From a checkpoint of a small image classifier: batches of 128, held-out accuracy 93%.
Rows from block 4 of a small image classifier, named by matrix and row number. Rows with one number belong to one channel. Each number is 128 + 24 x the weight over its row's rms, rounded and kept within 0 to 255. All counts start at 0.
After each channel's rows are labels from the 100 images, of 14976, where the channel reaches its highest value: "colour at peak" is the nearest of a few named colours to the mean colour under the peak. Only what is clearly more common there than usual is listed. The data: microscope photos of single blood and bone marrow cells. In brackets: how many of the 100.
# r30: branch 2 reduce pointwise conv (model.blocks.4.r3.0.weight, 48x192x1x1), inputs 0-191
# b30: branch 2 3x3 conv (model.blocks.4.b3.0.weight, 72x48x3x3, transposed, each kernel summed), outputs 0-71

r30.25 [143 124 122 131 116 113 216 105 111  98 116 140 135 111 111 171 134 133 140 138 203 158 157 100 161  94 134 119 115 113 107 105 125 122 206 108 187  95 140 115 134 118  91 109  91  99 155 128 139 107 108 145 126 110 120 108  99 127 129 123 127 121 124 137 138 146 140 123 108 129 138 137 134 133 115 130 115 133 118 112 144 122 100 119 120 126 126 127 159 123 158 125 144 139 130 129 137 113 148 157 141 151 102 132 151 132  95 120 166 136 155 145 113 147 135 137 131 150 135 138 125  95 150  75 166 120 197 152 163 148 142 127  77 147 135 127  88 142 160 110 128 126 136 131  78 100 166 102 118  84  89  86 128  78 154  90  82 101 125  69 101  93 107 128 112 131 126 172 137 130 149 173 119 108 128 130 138 118 154 108 137 123 116 136 141 155 107 128 122 118 145 115]
b30.25 [148 148 105 141 151 140 104  97 127 123 106 119 165 116 138 121 137 132 101 100  92 111 107  62 126  62 103 110 146 127  90 129 148 139 134  99 120 127 135 131 136 137 182 114 116 116 101 157 126 145 141  81 134 106 145 135 140 143 141 115 122 113 111  82 134 138 146  99 147 102  85  78]
colour at peak: purple (60)

r30.35 [187 109 129 171 156 146  98 110 112 148  93 155 180 132 110 121 114 144  85  85 109 122 134 159 121  80 136  72 117  98 158 130 148 120 158 115 130  81  91 101 144 132 123 113 115  90 102 132 103 133 125 113 139 127 121 183  84 116 140 128 103 158 124 105 144 113 121  86 105 140 125  80 117 142 100 101 171 121 129 114 165 118 126 100 143 162 125  89 175 100 117 117 138 146 149 127 160 151  90 149 142 173 128  96 135 135 141  88 124 112 126 120 170  96 142  97 147 120 103 110 122 143 107 157 116 127 105  89  94 159 174 102 124 134 121 137 100 148 189 112 156 127 110 134 166 133 120 128 144 144 117 101 100 104  97 105 175 155 125 129 119 126 124 136 132 104 111  92 131  86 159 154 138 127 114 140 119 138 142 105 117 141 118 111 130 159 116 110 123 105 134 152]
b30.35 [125 121 154 125 119 126 198 132 107  97 147 147 141 108 139 127 128 117 161 162 119 153 147  93  90 178  92 143 126 164 122 166 194 129 129 167 158 155 131 105 105 120  89 108 140 121 106 106 137 129 129 171 161  87 112 104 130 107 118 100 117 128 115 145 121 126 142 139 116 136 126 110]
colour at peak: blue (44)

r30.31 [122 111 112 109 140 142 140 147 100 112  95 126 126 176 107 170 113 120 143 164 176 124 147 112 137 119 100 153 121 101 135 111 150  90 181 114 116 143 119 144  94  92  98 115 107 110 143 135 144 122 136 146 150 107 131 170 175 123 129 147 148 115  94  99 117  91 122 127 140 103 121  97 129 150 121 137  90 134 118 128 131  89  97 124 168 149 126 107 123 118 120 133  82 140 117 147 112 115 115 142 111 140 135 128 117 120 124 134 155 108 155  94 187  92 120 148 156  79 138  77 144  94 150 131 175 121 112 172 174 112 119 111 157 142  99 142 120 133  89 102 115 108 130  99 118 142 130  96 103 119 142 140 187 100 175 122 127  81 128 105  79 171  96 131 135 146 188 188 125 116 112 134 136 135 124 115 134 158 126 133 110  86 133 108 181 121 128 129 137 133 105 130]
b30.31 [131 160  86 113 167 119 151  61  92 130 109 106 104 119 143 140 144 121 119 105 114 149  90  80  73 128 133 148  95 134 116  79 136 123 126 155 109 147 128 116 140 140  91  95  94 122 154 131 136 107 137 162 146 136 122 114 143 110  97 121 134 113 126  96 124 124 157  98 153 107 101  93]
colour at peak: purple (53)

r30.4 [151 114 158 129 113 156 131 192 116 175 148 167 129 137 124 145 146 178 104 156 143 122 120 139  92 161 124 117 175 193 177 175 136 114 113 103 132  90 136 131 100 108 108 179 168 105 124 126 137 145 116 105  92  81 131 139 136 114 125 193 110  99 122 128  57 117 165 113 164 134 114 129 137  76 153  93  71 131 114 149 115 148 172 103 134 145 139 114  75  99 155 145 135 105  96 107 125 151 129 113 112 132 143 116 137 131  96 135 130 139 156 137 109 121  98 153 130 134 103 111 148 136 136 118 113 133 156 131 116 174 131 165 150 116 116 134 130 115  95 111 100 123 134 134 145 161 110 130 135 140 136 119 135 108 164 107 148 140 141 136 117 131 149 162 156 148 120 138 164 154  98 140 116 106 144  81 116 114 119 130 135 132 106 141 122 158 120 141 155 142 161 100]
b30.4 [111 126  95 130 127 108 129 132 131 104 128 140 120  66 143 100 137  71 119 103 124 130  84 121 136  90 110 103 113 132 119 168  96 100  95 129 143  87  94 107 153 139 114 149 107 119  87 130 108 110 132  64 102 107 139 112 109 106 122 118 109  99 147 124 141  96 133 105 146  94  91 133]
colour at peak: pink (55)

r30.17 [136 138 107 138 118  97 132 109 114 100 154 118 122 110 115 115 124 164 100 113 121 100  85  78 108 112 116 113 165 120 143  93 128 153 108 170 125 144 137 147 126 102 152 138  87 171  89 129 103 153 106 140  98 116 137 117  87 115 108 133 144 163 154 146 114 143 114 108 156 156 190 112 146  85 158 124 158 145 125 108 157 121 151 151  96  85 136 160 123 130 117 134 181  95 152  98 130 108 138 135 113 125 111 133  93 133  80 134 106 147  85 145 117 104 135 136 146  93 108 129 164 106 121  86 150 142  82 133 163 139 109 109 175 142 180 137 119 105 123 139 123 141 138 129 130 140 149 121 133  94 172 133 104 141 118 175 109 116 186 173 149 156 100  95 109 161 138 151 155 118 106 111 141  98 128 152 128 151 150  80 121 152 125 140 170 155 124 107 156 142 119 130]
b30.17 [109 115 107 107 161 135 129 170 138 147 163 162 127 103 140 126 153  90 115 134 134 155 198 126 152  86  96 123  60 132 147  81 136 114 140 141 151 105 130 133 155 104  99 176  96 124 120 107 122 132 123 126 101 109 133 133 131 123 154 106 156 116 145 151 116 130 132 180 129 119 113 125]
colour at peak: black (39); blue (32)

r30.46 [110 152 109 115  72 106 162  88 110  90 102  80 110  85 110 186 178  99 100 120 175 124 111 140  81 171  84 126 112 114 117 101 137 118 154 148 131 135  64 139 120 122 145 105 137 113 107 133 130 165 150 118 102 123  97 148 121 163 138  73 130  92 160 105 123 129 120 138 113  97 188 161 116 142  88 129 130 118  99 153 129 115 114 124 136 164 169 163 128 124 133 117 116 117 141 145 111 131 169 175 110 108 142 107 101 151 153 105 147 173 131 106  99 107 120 134 134 136 118 126  82 154 136 125 133 152 106 124 166 133 105 154 122 100  96 112 131 122 126 138 139 130  79 127 129  85 141  79 113 134 122 130 127 139 146 115 176 120 139 105 110 128 156 146  96 129 118 106 108 137  87 142 139 104 116 102 153 124 109 124 136 124 154 104 111 121 147  97 130 103 150 130]
b30.46 [129 126 134 151 122  94  98 117 118 140  97 124  97 176 132 151 139 126 181 120 116 130 145  63 108 121 129 150 104 133 164 131 106 133 127 158 124 143 121 102 137 122 174 139 133 160 116 151 113  81 139 162 153 136 111  91 121 119 155 124  93 141 111  73 129 167 139 109 176 142 135 104]
colour at peak: purple (71)

r30.30 [ 99 150 172 148 125 113  97 106 141 170 108 158 145 156 114 144 129  91 138 100 131 163  86 163 138 112 127  98 119 156 117 114 120 118 159  72 115 139 121 133 121 119 108 107 167 131 157 102 159 117 114 108 162 114 124 133 123 164 130 151 182  88 119 110 109 125 106 108 121 116 149 152 133 113 123 160 121 105 113 170  85 145 103 139 120 141 147 120 134  95 120 113 144 183 129 124 144 176 150 116 103 109 143  79 123 133 128  80 133 104  97 111 128 134 129 164 111 120  82 147 196 101 141 121  99 151  74 172 126 127 142 100 134 133 150 108 164 125 122 113 133  60 151 113 112 115  88 128  91 126 105  89  84 173 135 145  94 109 125 148 144 131 108 131 117 169 120 151 102 106 102 133 150 150 112 159 145 149 150 123 117 111 114 138 156 145 122 122 144 135 138 151]
b30.30 [130 127 181  73 127 140  86 154 139 173 100 140 120 155  84 140 101  96 144 145 120 121 160 107 141 111 125 161 126 145  97 122  94 149 133 143 139 113 129  91  94 100 125  97 130 119 110 104 128 120 113 146  99 139 100 158  97  95 124 117 100 144 121 149 137 119 130 129 112 128 164 194]
colour at peak: grey (55)

r30.47 [144 101 110 147 121 153 114 112 126 142 147 150 139  97 168 117 162 126 191 150  77 138  94 148 117 121 115 156 127 105  90 134 119 137  88 183  89 125 130 112 151 129 112 156 128 130 113 152 129 175 148 123  99 156 122  98 127 137 127 157 141 151 115 109 112 164 111 133 126 155 112 128 138  72 144 105 102  99 132  86 115 118 177 127 122 148 131 140 135  99 158 138 132 155 135 104 156 157 107 112 132 110  87  86 172 136 110 147 133 183 135 119 108 135 159 136 118 112  99 133 123  94  97 108 179 106 118 128 110 102 167 141  77 112 149 179 178 125 107 132 162 119  89 194 118  90  88 130 103 101 130 172 104 128 122 138 118 132 152 138 141 121  87 149 117 113  83 102 146 138 129 141 132 127 127  90 151 132 121 139 148 147 154 131 102 138 127 139 110 143 127 138]
b30.47 [ 99  82 146  82 125 141 100 127 130 130 144 128 119 135 145 138 120 115 108 140 170 120  72 121 137 123 147 121 114 123 152 101  86 105 131 102 137  78 127 101 119 131  90  82 122 102 193 107 117 124 122 159 111 112 106 112 106  99 125  94 101  90 111  95 117 117 116 119  86 126 143 142]
colour at peak: blue (30); black (29)

r30.22 [118 144 112 127 110 110  98 137  98 148 134 134 101 122  77 111 130 133 137 106 157 127 115 118 154 113 148 117  97 141 138 110  95 119  96 134 110  77 145 115 176 104 146 103 175  66 106 146 126 131 138 138 107 117  96 141 138 110 101  82 110 130  81 149 118 121 145 152 146 133  79 211 129 111 134 179 108 154 118 101 177 123 161 110 128 175 143 148 151  89 172 110 132 147  96 151 125 115 163 110 103 140 173 107 165 112  84 126 135 144 128 117  84 153 105 153 115 131 116 159  98 104  94 116 108 123 153 163 107 135 144 136 107 147 123 110  92 120 171  92 135 124 105 129 120 120 160 105 134 107 100 122 118  76 120 106 115 161 116 119  86 115  95 126 125 157 135 126 122  97 126  77 123 127 135 125 130 135 124  99 136 121 124 126 159 105 113  97 122 128 104 129]
b30.22 [142 117 143 112 123 147 101 168  80 143 105 182 130 131 146 153 115 177 115 114 129  77 118  87 132 129 131  89 126 121  83 106 147 141 129 121 140 153 145 127 109 104 139  87 150  98 104 148 132  99 141  82 110 156 123 136 130 140 130 140 111 173 108 116  74 127 129 146 108 104 115 156]
colour at peak: purple (45); blue (28)

r30.45 [156  97 118 126 159  66 154 134  99 126 106 212 122 125 175 149 118 158 113  93 106 116 117 114 179 128 144 102 160 138  98 144 112 125 106 124 137 110 113 114 110 120 110  97 122 104 177 106 185 139 171 150 165 149 129 126 135 128  91 129 124 186 116 103 115 116 121 148 184 104 110 153 154 113 153 113 129 126 137 114 127 152 123 128 116 145 138 146 120 108 146 142 115 161 130 128 121 135 135 108 151 102 141 109 175 161 114 130 123 152 107 107 119 144 113 133 146 163 167 148 114 119 138 105 133 146  86 100 134 143 115 148 136  90 150 188  86 148 110 107 161 129 114 106 143 125 108 117 126 140  88 115 108 113 109  86 129 175 118  86  95 137 123  99 111 128  88 152 166 120 131 164 104  91 101 126 104 121 127 166 160 101 130 135 127 142 125 123 124 161 148 105]
b30.45 [111 125 183 124 121 130 127 129 114 144 112 143 132 116 153 153 142 117 151 135 125 142 122 101 140 188 116  80 108 124 129 149  99 134 121 121 161 114 144 120  93 115  94 102  71 144 116  79 113 109 107  86 114 136 114 122 166 121 153 135 135  88 154 178 112 173 121 171 126 129 146 146]
colour at peak: grey (78)