Weights of a small image classifier.
Model: 2.25M parameters, 32-pixel images, arch inception, norm groupnorm, activation silu, depths [2, 5, 5], widths [96, 192, 384].
Rows from block 3 of a small image classifier, named by matrix and row number. Rows with one number belong to one channel. Each number is 500 + 50 x the weight over its row's rms, rounded and kept within 0 to 999. All counts start at 0. Numbers have three digits each.
After each channel's rows are labels from the 100 images, of 14976, where the channel reaches its highest value: "top examples" is what is common among them. Only what is clearly more common there than usual is listed. The data: microscope photos of single blood and bone marrow cells.
# r30: branch 2 reduce pointwise conv (model.blocks.3.r3.0.weight, 48x192x1x1), inputs 0-95
# b30: branch 2 3x3 conv (model.blocks.3.b3.0.weight, 72x48x3x3, transposed, each kernel summed), outputs 0-71

r30.10:590470487456482498514573555603460402460511508513537554451650401454419473571509428506401535522472514456454555500499480413459505452429522474522451500419515466446555513471474433473521487461553471502557495558425599516480479474525496527512486434523440468545594425497443493474439481462438491457
b30.10:511449514485406473516532511470565438390508473599526451520506481478505506519490510532489516522463525496410448565536452463523565391405432553489502419527515454438505527488403517544415558518629466545576470505477447515567
top examples: cell type: lymphocyte

r30.27:441468529467574380449375511422515420409504495454481582523461450512524543408530486432444437547430612510484526523493497517541428477479522450540491430522531445528551539486492531514453460441476456485540445489598559505446444467516484483428479500528470483460462489598438454526518546563549497536
b30.27:599508538492425470470531460465517567553475535498459472479491577446572598534461458488440444435509503616472452529494510502522471479496372437519446363562429512435492420528496493520456527479534497612454541491471473532493
top examples: cell type: lymphocyte

r30.43:569511556488535508521534540465542502486459519454540452488468516525467398445534502578447525412434536538439500539456469466460539475394454530554439489439444603407426564538473507574553422494450502523480503394457447488522611512516427425585578488529576486549449474468481447445550445503475492589
b30.43:436447468455474424497517385414470467454538436506530504517562476463464511422403457477586457482416509558491467571508394446531516495500586505443521471545572456574523518490611422458515547588486531517485504509560495463512
top examples: cell type: lymphocyte; smear: peripheral blood

r30.24:501400519528568423477525457447558471467476558501509551435460540452566473467523563471419546524549516527471498387447534420490513395461395570572483500457451467579527607455519485507509521443508500528475599494482523595448478510487477445415498507415477475448513554482442463475478472516543509410
b30.24:496557558463514541514540465564402594554478516540441563456359454479464499417431523500467543456452506579503550515455494573550449494558482496584491418525448553545485471455431511518499524509514571476434494432481479403424
top examples: smear: peripheral blood; cell type: segmented neutrophil

r30.32:537470455393521426465426565469430567495474576497501521522483573536534600509517486487604560608448501440515475538502542476567476582470518455465620442529508401406401529532495568532536474460538458544453485563566504571586472380521504506528454486558468459593570538621465542425506573570514436434
b30.32:564483460700530584390493479514533564462488530414487440462451567445490489448438430505447458427499437489532495444478555508453541495585452527514539575481529510519545389503502466513472514503557494501517446509520477545512
top examples: smear: peripheral blood; cell type: eosinophil

r30.12:486494429468581456582553520435554565449516513565482576441464564477436485445481513458603519481500474495460602489595503498541531463502528394480608565512543434514599517576451534505565550514529533582365491593473521549491516553458490628541459510531517410548453468493442487464620508666461553441
b30.12:548486447533506527447502498574408626555386443541537500475468492440442446367464444484514460458466398392485597545410496503487552448451461537497486599458520484515504475466498483501469499521493464492500499509437487486434
top examples: smear: peripheral blood; cell type: erythroblast; cell type: eosinophil

r30.28:534472503426555490457534391536484376453447607458447531428581528553515472490546554473541575550551599600484425512540441452485498495396506444477518486518499519482508403481512457440516412418517511509500469447495568499512405460495475434602514468591465526532534482483566438508543468479486485445
b30.28:424618560502516554513441509563394505581525516517492460481419448465470507544473436517471469424473514453507470523470525470515522511546484445621456510392430522590400432494482521451588431497543508494527484453522480459573
top examples: cell type: eosinophil; smear: peripheral blood

r30.0:516538454427528477437479498455496523502574572438412473492492534513454570456520423448599507476476550502486442524480471538426523438605481471568523450582536511447461449478505604503429442492478498486558439443594559438529435536505504531501574531555502496416575485506561491544444594448596451440
b30.0:539357546470383493528482518457533566421500441550527498489534438479487503451459465533461444482541523484438453543394447474490500506479470512574634473439477467440476432544439456521399441490525455544465452468488424508480
top examples: smear: peripheral blood; cell type: lymphocyte

r30.21:647469477441433496426481432513458423634578556447529545470534458495547630568651504486472525573485441518555463478440438443391551463458578489467611511471554535549401476513424455543466519555509498448525466489450530489570542495461528582546396538531478421457562455449489437543534503573513459530
b30.21:520539461455491541530550457493667563488523532450508538577498477519469496395445546460482454498512536557505507531485487490417478509559475469551505436552362498488555476499471487451476420531503541592547622509585521518562
top examples: cell type: eosinophil

r30.42:440460527517455481562521554444501488492464620449457597474426591576555535427567610478450622571515520510435543490510557459470459560484446446500539433522522450458490429477434514482438458465535526545527445519511464472499481418533545427451443502620513479395429426418502443467458537468473458430
b30.42:435533478532479506595575404550579496569594442472558543482543570427529535514534602532485588465513527466515533507484493504532463511489477530482513480482484440614457432506486537418503498440574514491464607487576453497399
top examples: cell type: eosinophil; smear: peripheral blood

r30.7:624637507420381484442474524478429526528446505514520441572496466431478527530458472501543438580479623496448575441500478515479449475479455516452395457522515462507525520478469571518520465468493443534590460537520490535447443453505525426466493652471554515542480455535461476415566538575592452404
b30.7:479595439527459551460453496487449526432504540587443383585481475476467523523493336433519483468514503465496470391510509489503539528533449563536532467455451431517594458548532451410562467560485522526485475495441525449515
top examples: cell type: erythroblast

r30.35:470498540568492514384584580429493504485431602411497576495543452546490471533542481477521509476523416572479482521459538483428445457545532478488494409536475609474400488488618434598497485451542546562575613492468506574465456422391467502454544437509438489590473528554524531527560475518477539503
b30.35:447549512565494481444478539543419498472439501508551569530561537528387430456407499485483413532420471528521483473502483512482509476508530479473410523452523516459467555515510516538406415571521474406586603502472510412600
top examples: cell type: erythroblast

r30.37:411415502463564450516515479462536466451454475479447513440414417490421502370465501427435455576523578571554497596561463483426412520433522521502454430517487525429525399559563476467468431513523515468510456500513504477461543539491532575500493490490496452467438497536532554499531551446481578472
b30.37:527511522535554519492529444467382433618409511475438485503474548536466469490492531530430524483457426534524570460507406525462408432443486452532460428549556546478528425465557503591516475479517436427492542492477513426401
top examples: smear: peripheral blood; cell type: segmented neutrophil

r30.19:394476505481532509466477570439552480522561489488492463512427517510478478481478428481507480398425522437427530477458504495567444500502555457604540460542538521431497481509565439453479491525478521513511482458594512469503471460602492518474515568449472476552478575502476486524508492486594598468
b30.19:475465434528479495406473552489410442407503395502496525411458490459430482379493488488477464456566452470576471484511410524479415467514504520459561522512488489361476558497444547538445482510465421425483526542461472460473
top examples: smear: peripheral blood; cell type: segmented neutrophil

r30.6:486471461516451368504477503441579545421461598482506476516502569506453553595504468463526454563584553469427486426438453575532482508495477564485462416448453451474477417521412587452628494476488531583489556476427581561465536464473492525548494451475472566586526492487448510541546486523477534462
b30.6:456559507497469585498403506519303437508559477462484477515465461487490411497479376461543591525509540513519437444468536473550587534506469498490477404501441450537505545460519522446504514507409528505512535457496568455513
top examples: cell type: segmented neutrophil; smear: peripheral blood

r30.1:598516484458528554502475434517480618506520502497415552463485541542449454468437482475520408490428500454559550642585457466514475516510539520529618533417562560501535421552372602481449480539378609489578496464493430440538497585508498448488482538516567532518508430465546519547561488546519446502
b30.1:495458501531495499538520494477418477489447483502475500478480545398502507502390470492450451475574394356495511487403526482485588482472496478545428608486570573539401411529554494492494514453501456538454426472518560480446
top examples: smear: peripheral blood; cell type: segmented neutrophil

r30.3:488503428478526567519486489426461421470468527522445505566550500482469463474513558494486476423531566589481489557560534458562466512555536456541580593417600513531575493448482611472440572540458466551526482441482475464523548487419489489512586423484563616488510461441470457575469506525535584572
b30.3:535411493490522527475503500574517472451501505548444413473550486434492458520459273457446474543535526477566496456416474447420487475490398499575486598518491491491516462521517516463570517545419527463525483517487547507497
top examples: smear: peripheral blood

r30.13:496480512488421464405464427474505617462494534396464503476480577533504470523528471425596429557556591528464565514562534448490554427563566484529610447539495450480492638529488591498580561449460495525485483457458559476486498492476477433579526426509431534571540534548505499471495493452427497613
b30.13:547472477401494550457476476478378477496425519451516546441519488450473419515449488493515481487419439374506473443479524518474463427418440513441513481481466573510524434463562459514425462534402500397484469468432474430440
top examples: cell type: segmented neutrophil; smear: peripheral blood

r30.36:418532513577505479487396523455597488499468533483472493549419496544513589501541560404424502548460461362432545486447514444435457473519426483581414479489549521464494550387566433409479448614470484464489480554515552510504514546667510445439591460491484456539496524501556486401520501466522446444
b30.36:474572505573550510460458450465426382504514428426386482513425500500490490492475541512505451442451495541531479476541369540525423558535543447470436525487486449542485506463553439452469468465597492461468515490414479502380
top examples: smear: peripheral blood

r30.22:444472482480501492512533508483493485454457511565460550487478549518445432542552492548495531519478485526506457627468478441518542603536439511484476526568467465502440461519495527371448595550538365660433552548421514441488441554438606602574464434512433411462564492432482471520568564582493505409
b30.22:459452514493424496542495431489566469590522447548527506560476493485475435494470529529494492488519427508409508421494552562521467466519450558452537413526592524468452566427435525501540596483576543631596556536458476527564
top examples: smear: peripheral blood

r30.18:442371488493509554467464463556459463452616443485479584430532540508503460548495516473554525531501456489478515478587610461588481549461526517490574525480485521476501412430504554542460476494470516473532534406555501472625534467499433483476468496493571509496471439571458453574482548579538453452
b30.18:544489417548510451511369503472436482453408508509449493549508527425518513458438385516434435476468542492472541466435475450521474460399394531496489520469543471451481410488426427480422471441459521548523476504543461446430
top examples: cell type: lymphocyte; cell type: erythroblast

r30.45:456557479547542472465527437507531476474534535487419514390548444546455518632500443499407514452500506471494446484518440517476536530506549500399502403424486502495520432584533511439445402442450522451475492487465578508495434442541419537513530482536455499466498541452536459411536539447533528505
b30.45:447562539433440523535500534468363402491600525516524504496471421566522498546599578508483596502449531462563473545509576555554504523499488411425465460508422522504488503432547573463513453473400480512495528487449486467527
top examples: smear: peripheral blood; cell type: segmented neutrophil

r30.26:614544511469398596416509423498482461568416482479466546447414455411526491501508505419508492546472401538431415614552490465476609556564520499503445517431392432553468472565485498458505537456522428499453510504550487474558609423488482494402438551447499566448570526550478446475505472513489511524
b30.26:436473578512531518529564559516531523422506554481533477439475514610506511477513469461536488586562417439556473506508587534473551419527503454500394554491409504472416532559480556598501539559470496520539487532572540619498
top examples: smear: peripheral blood; cell type: monocyte

r30.11:496548473460515518506433473500582533488575502489467469529457472414454566641491438535439393472473607445491455570478487514510498470573499520367465501457557543499528525458442569496548486567458485465522440476467534481583523619475519408486580485490564549469505542492491505516483489450491459486
b30.11:480453457447450526496470521536402523423507489478448503432546411435432457405430533456499450449423460394554473445433442527544492576495514449525489501544546515448497515507510527527317503491514551420479500480458481511487
top examples: smear: peripheral blood; cell type: segmented neutrophil

r30.29:433387428532472452553551468496499492403509521541516467464523554520501475484541472431461559455509499477508461485426495460576545506558550494576590518567469588540422478500445571525546520404492505501573482443522538549507463515523446443565524412514459571487531531526530535608481466526567536602
b30.29:545530473511534457563481522520469433430497574394472503444515472471493511408466448509425436534450463497467509477447628482525488515477441449516433559450477495534402476501573481511356561547414468421516474509537544501431
top examples: smear: peripheral blood; cell type: eosinophil

r30.46:527516486489534479538554454472531555468583544451440527438441502611524549409471464564437443498493494400483472538546544509463506403439464433510620454360470525563510537508459477569601542528500458563464453537439530478530524602442417461425443499488573471677514529496497544550552456526414578485
b30.46:489538471488467499447542596463531522518548465468551593566462464415539486472480377526532488475560528450442448513393434500590591564551429477516445572526520400513486531482456592428545553499517530533534525493428478487499
top examples: smear: peripheral blood; cell type: lymphocyte

r30.15:463429496548429515557538508488455483473471493506474499481495564575556413548442474442470437507495534503547490493580475523504497472594498511547534617482525508596572403498498487479516538460502500556464555416432530513440470541501512444534418522518533437491608489409487556467593497501439453463
b30.15:496549561601401504440528475510411520443493483519496551488433519475452532431597355441481482563450504459452528529480567455419445521487563529569468525516486428487493475494434561483513492523350518458517457483481513514536
top examples: cell type: erythroblast

r30.9:470458535459470496491489548560481455476434509452520562408467491494490461491436524552446481544463441434514515480499481486488400478444463523464474559542514503508513547461503527452627552472411470526659375486504578517464422560489452409549617522468410542543534553549518445505432489398435505469
b30.9:559564438518468452559504488587567432429558538534486592380526513483470463495460518438631498480563528499439461514496476469571535482517416551579521521474523469504524592515534509537592522460554449503434470499596487517557
top examples: smear: peripheral blood

r30.40:512497604487387596467414492461458540549609435485587502593472509424464562400481425484549448398501430451466498429538541509408480477477448507572457569482517531481496468521502572546564636458495386534516398465479538497454443455431443425529538529443455557466438524498503542534521489437493548550
b30.40:563487466453453505478486540472520580495475580461477519493461538446494498514575468473626562425445496547523527491521551504480351484545621424483523494520601503453550456460546498491546477536437468438481559432484579574545
top examples: cell type: lymphocyte

r30.2:641553604503451485469495516587560532513480525446454483439402569526478561482590413515522478591441486393436584507485459496489466477446495553483473474456444472588617437552442489512469470523486489436574489487470431447448500550460537498453540530514531559421560478509510512581574483452539524480
b30.2:524480457417441534531510396509456511492486581543352466535472541593566533528525532471504511505491519587498458505590534475419431519505510448574470457593454476467501526502540419529478436467533451510434507477557460540385
top examples: cell type: segmented neutrophil

r30.16:467494446500497526470458509572532497527409537548464444569524563557419431574487440479496449451513461496437443468395454450500522447457544449469492485494434477372420447619443528463407517535527514486576486480553518469599564496513423457514476512546595564489404461486547505525550588556555541620
b30.16:467542454532445486467453586525512443364483555513591456449517433477522514479483538455435433469492504469396447450503477518553468516451558507544543558382444488487427533495486441435545456491490485482385409495551468466438
top examples: cell type: erythroblast

r30.38:501437471408405576504576543505406489591535526470547555595499454438523436414569574483545486476479553645543491579559425437452461608506401531526537548438469544450472497559509500476554595423479476533477545467485483496465481440457415555623521467546418520490505539568490525621429455505458472473
b30.38:548441469511514511483561463514642488455504467454538552533430440490472537577508358524548501454409495468473469548579525512496535506537454456508527536557605511496482513519541484480678519430533497535515557479476524556521
top examples: cell type: erythroblast

r30.34:527547525549512531412475481465498582493500470570570503587489503527549528539501442481514480454537460468469515458461524513479529554512516492428521480447547451457490514551469497548519478419499579475354572490477470589525489510493474572461493477526513509493462655560434487480474398462540458486
b30.34:542455456565535527472436471467446449435494414429477510457481506466424483432485399463490453449462385472511547542488634492538474478563537458413458565473528448504492493508535515512428513493406469452473457377494529457549
top examples: cell type: segmented neutrophil; smear: peripheral blood

r30.31:457468532506485452491476476462519560414528496429471461502547573605504458565454585517548503447538499603486515492400498421440528439539584511469514505618596444491440458495496433417462463436451461440504446492549435505418442493584538413581452505474434623459475446458553454402484517508555516513
b30.31:564509531552496435480490494569351486493434447501519421514516448360551508588502441551464452445535586451526508488429450523473547436503392544461480468510460539514468497429516458480582482488433490500427482561543530498538
top examples: smear: peripheral blood; cell type: eosinophil

r30.41:408517431531455560450505500463530623524444580420439518491442509531418480444583506450515499529478595454481540457493405482459496509530565485458493482518510491544494414448535413552455513504590509478529472487526483465537467511505478365465442507392517415547470497546499433497505479390454569469
b30.41:483462497438502429526489447553462537549502488540498578555499459403542488524501407420492440510456488440468472448460476441462402522392470501491504347577542484468453493522524489516619481490570499490424528435432466544489
top examples: cell type: segmented neutrophil; smear: peripheral blood

r30.25:487496592545524446494438439422552563363469527506459465509459619558530582445528475396548448516524461503445420534522539547521547507427530436486573475510457437533479467496464527500410489443553442461462469483538515493536493496532514504398463580422501427439521543500539454469476570555604530467
b30.25:569487463478476428458451507532355513546482431485491456519454451425500475500481448491421412515531485402436449513446446466518525467518410527449571402499445453435465429459433427504409484445447442519484494508554512511467
top examples: smear: peripheral blood; cell type: lymphocyte

r30.39:550538459478611413453465495459582484461541507451474551458466404511449551469560552594496563605509514528486509599416495451350512470490457491482361423549508533453504400505548486501434488571438493558526457490559423534478463527539568547490559506503504499465381522576492494457516530463504539528
b30.39:554458520475513420596531466544544531549483505451529507503549458481552441528424512494443494464469457513553491458402474489497394467397403477518501538446428513440454404514595542505543502506553452492437554613447573457514
top examples: smear: peripheral blood; cell type: segmented neutrophil

r30.5:393475482489493411470448450437472443469449436514423454523494493467518456512412572481457496565463508493519433496472458522589569558579532516394470498491467394556455530469423558475536605489459450549517412424472503500479517526537586439515516602480467541500599525440502454557550516524560548573
b30.5:455488521504496482491448464468436474575565532493431484490464570563433422515486466453549536536495447438397508520486400395473489487418416542484472436497480460546489610494419527502392497511467582489463542533601518512550
top examples: cell type: segmented neutrophil; smear: peripheral blood

r30.17:485474446618525541584485408472501458500513518445435426478500619617580492639594536538468548440505474467577469514434541489483550462577606540480554524527541540614516472526476457444465528525502491560545467499522442421525451507564531519502450513546541530531455490490495476474519531607516432516
b30.17:532530478418422539525528499518465574572513423495558481480495497419431401466533619492435488458544503494510523555474560531494446582481500497547548424421460521549441506502417477378448457440442467479501573514489489444576
top examples: smear: peripheral blood; cell type: eosinophil

r30.4:597512441415493470474480463573528509401464510523455621478572458420467483519524439474438530539531586541423500492565551463458407455478481503502455444537473516509583590513522461551534497460634505479535453524554501512514519430441510507619482459474514440596463574647442457459487489507485579416
b30.4:498497459489477498473501513476513433429453520572457515431481464523428492467437459462522375482498529406490467488528479497401543537464497496600419515505462535519501437501460550589422467532550568457529497471442440495323
top examples: smear: peripheral blood; cell type: segmented neutrophil

r30.23:528526490487427490503419437496459520539458495489479466525540491536586574484497509530471396568523570584559445489540570539469451414535490490435549482609506488530553505493613502505433460560521523511453575520503475569395414457481549529539558410579399419516486566522479549542507458491498416415
b30.23:466583497448494474451460505476407501462474512421518586546514475488365480555486482448418457534455439511467506479532555486426452490512519550475468437460473580512540436531524535424550484504438452514605619564509578561545
top examples: cell type: erythroblast

r30.44:465470546503504476517472497470571575557525540547536501526451518536560503598596560530427521504450500525510480602431478427505476434551546551402490514557511453501448467502475590462417537484439455510432497425519439500476492530465517531537532490591495513513459576422571485516449532529414431445
b30.44:560434509483565546572518554546753536495527495469550561538518503501519424498520564492478527538507504486546565511511582528473492487463407549520516512399438539531506500481435521482502498501528494501460484465410527440503
top examples: smear: peripheral blood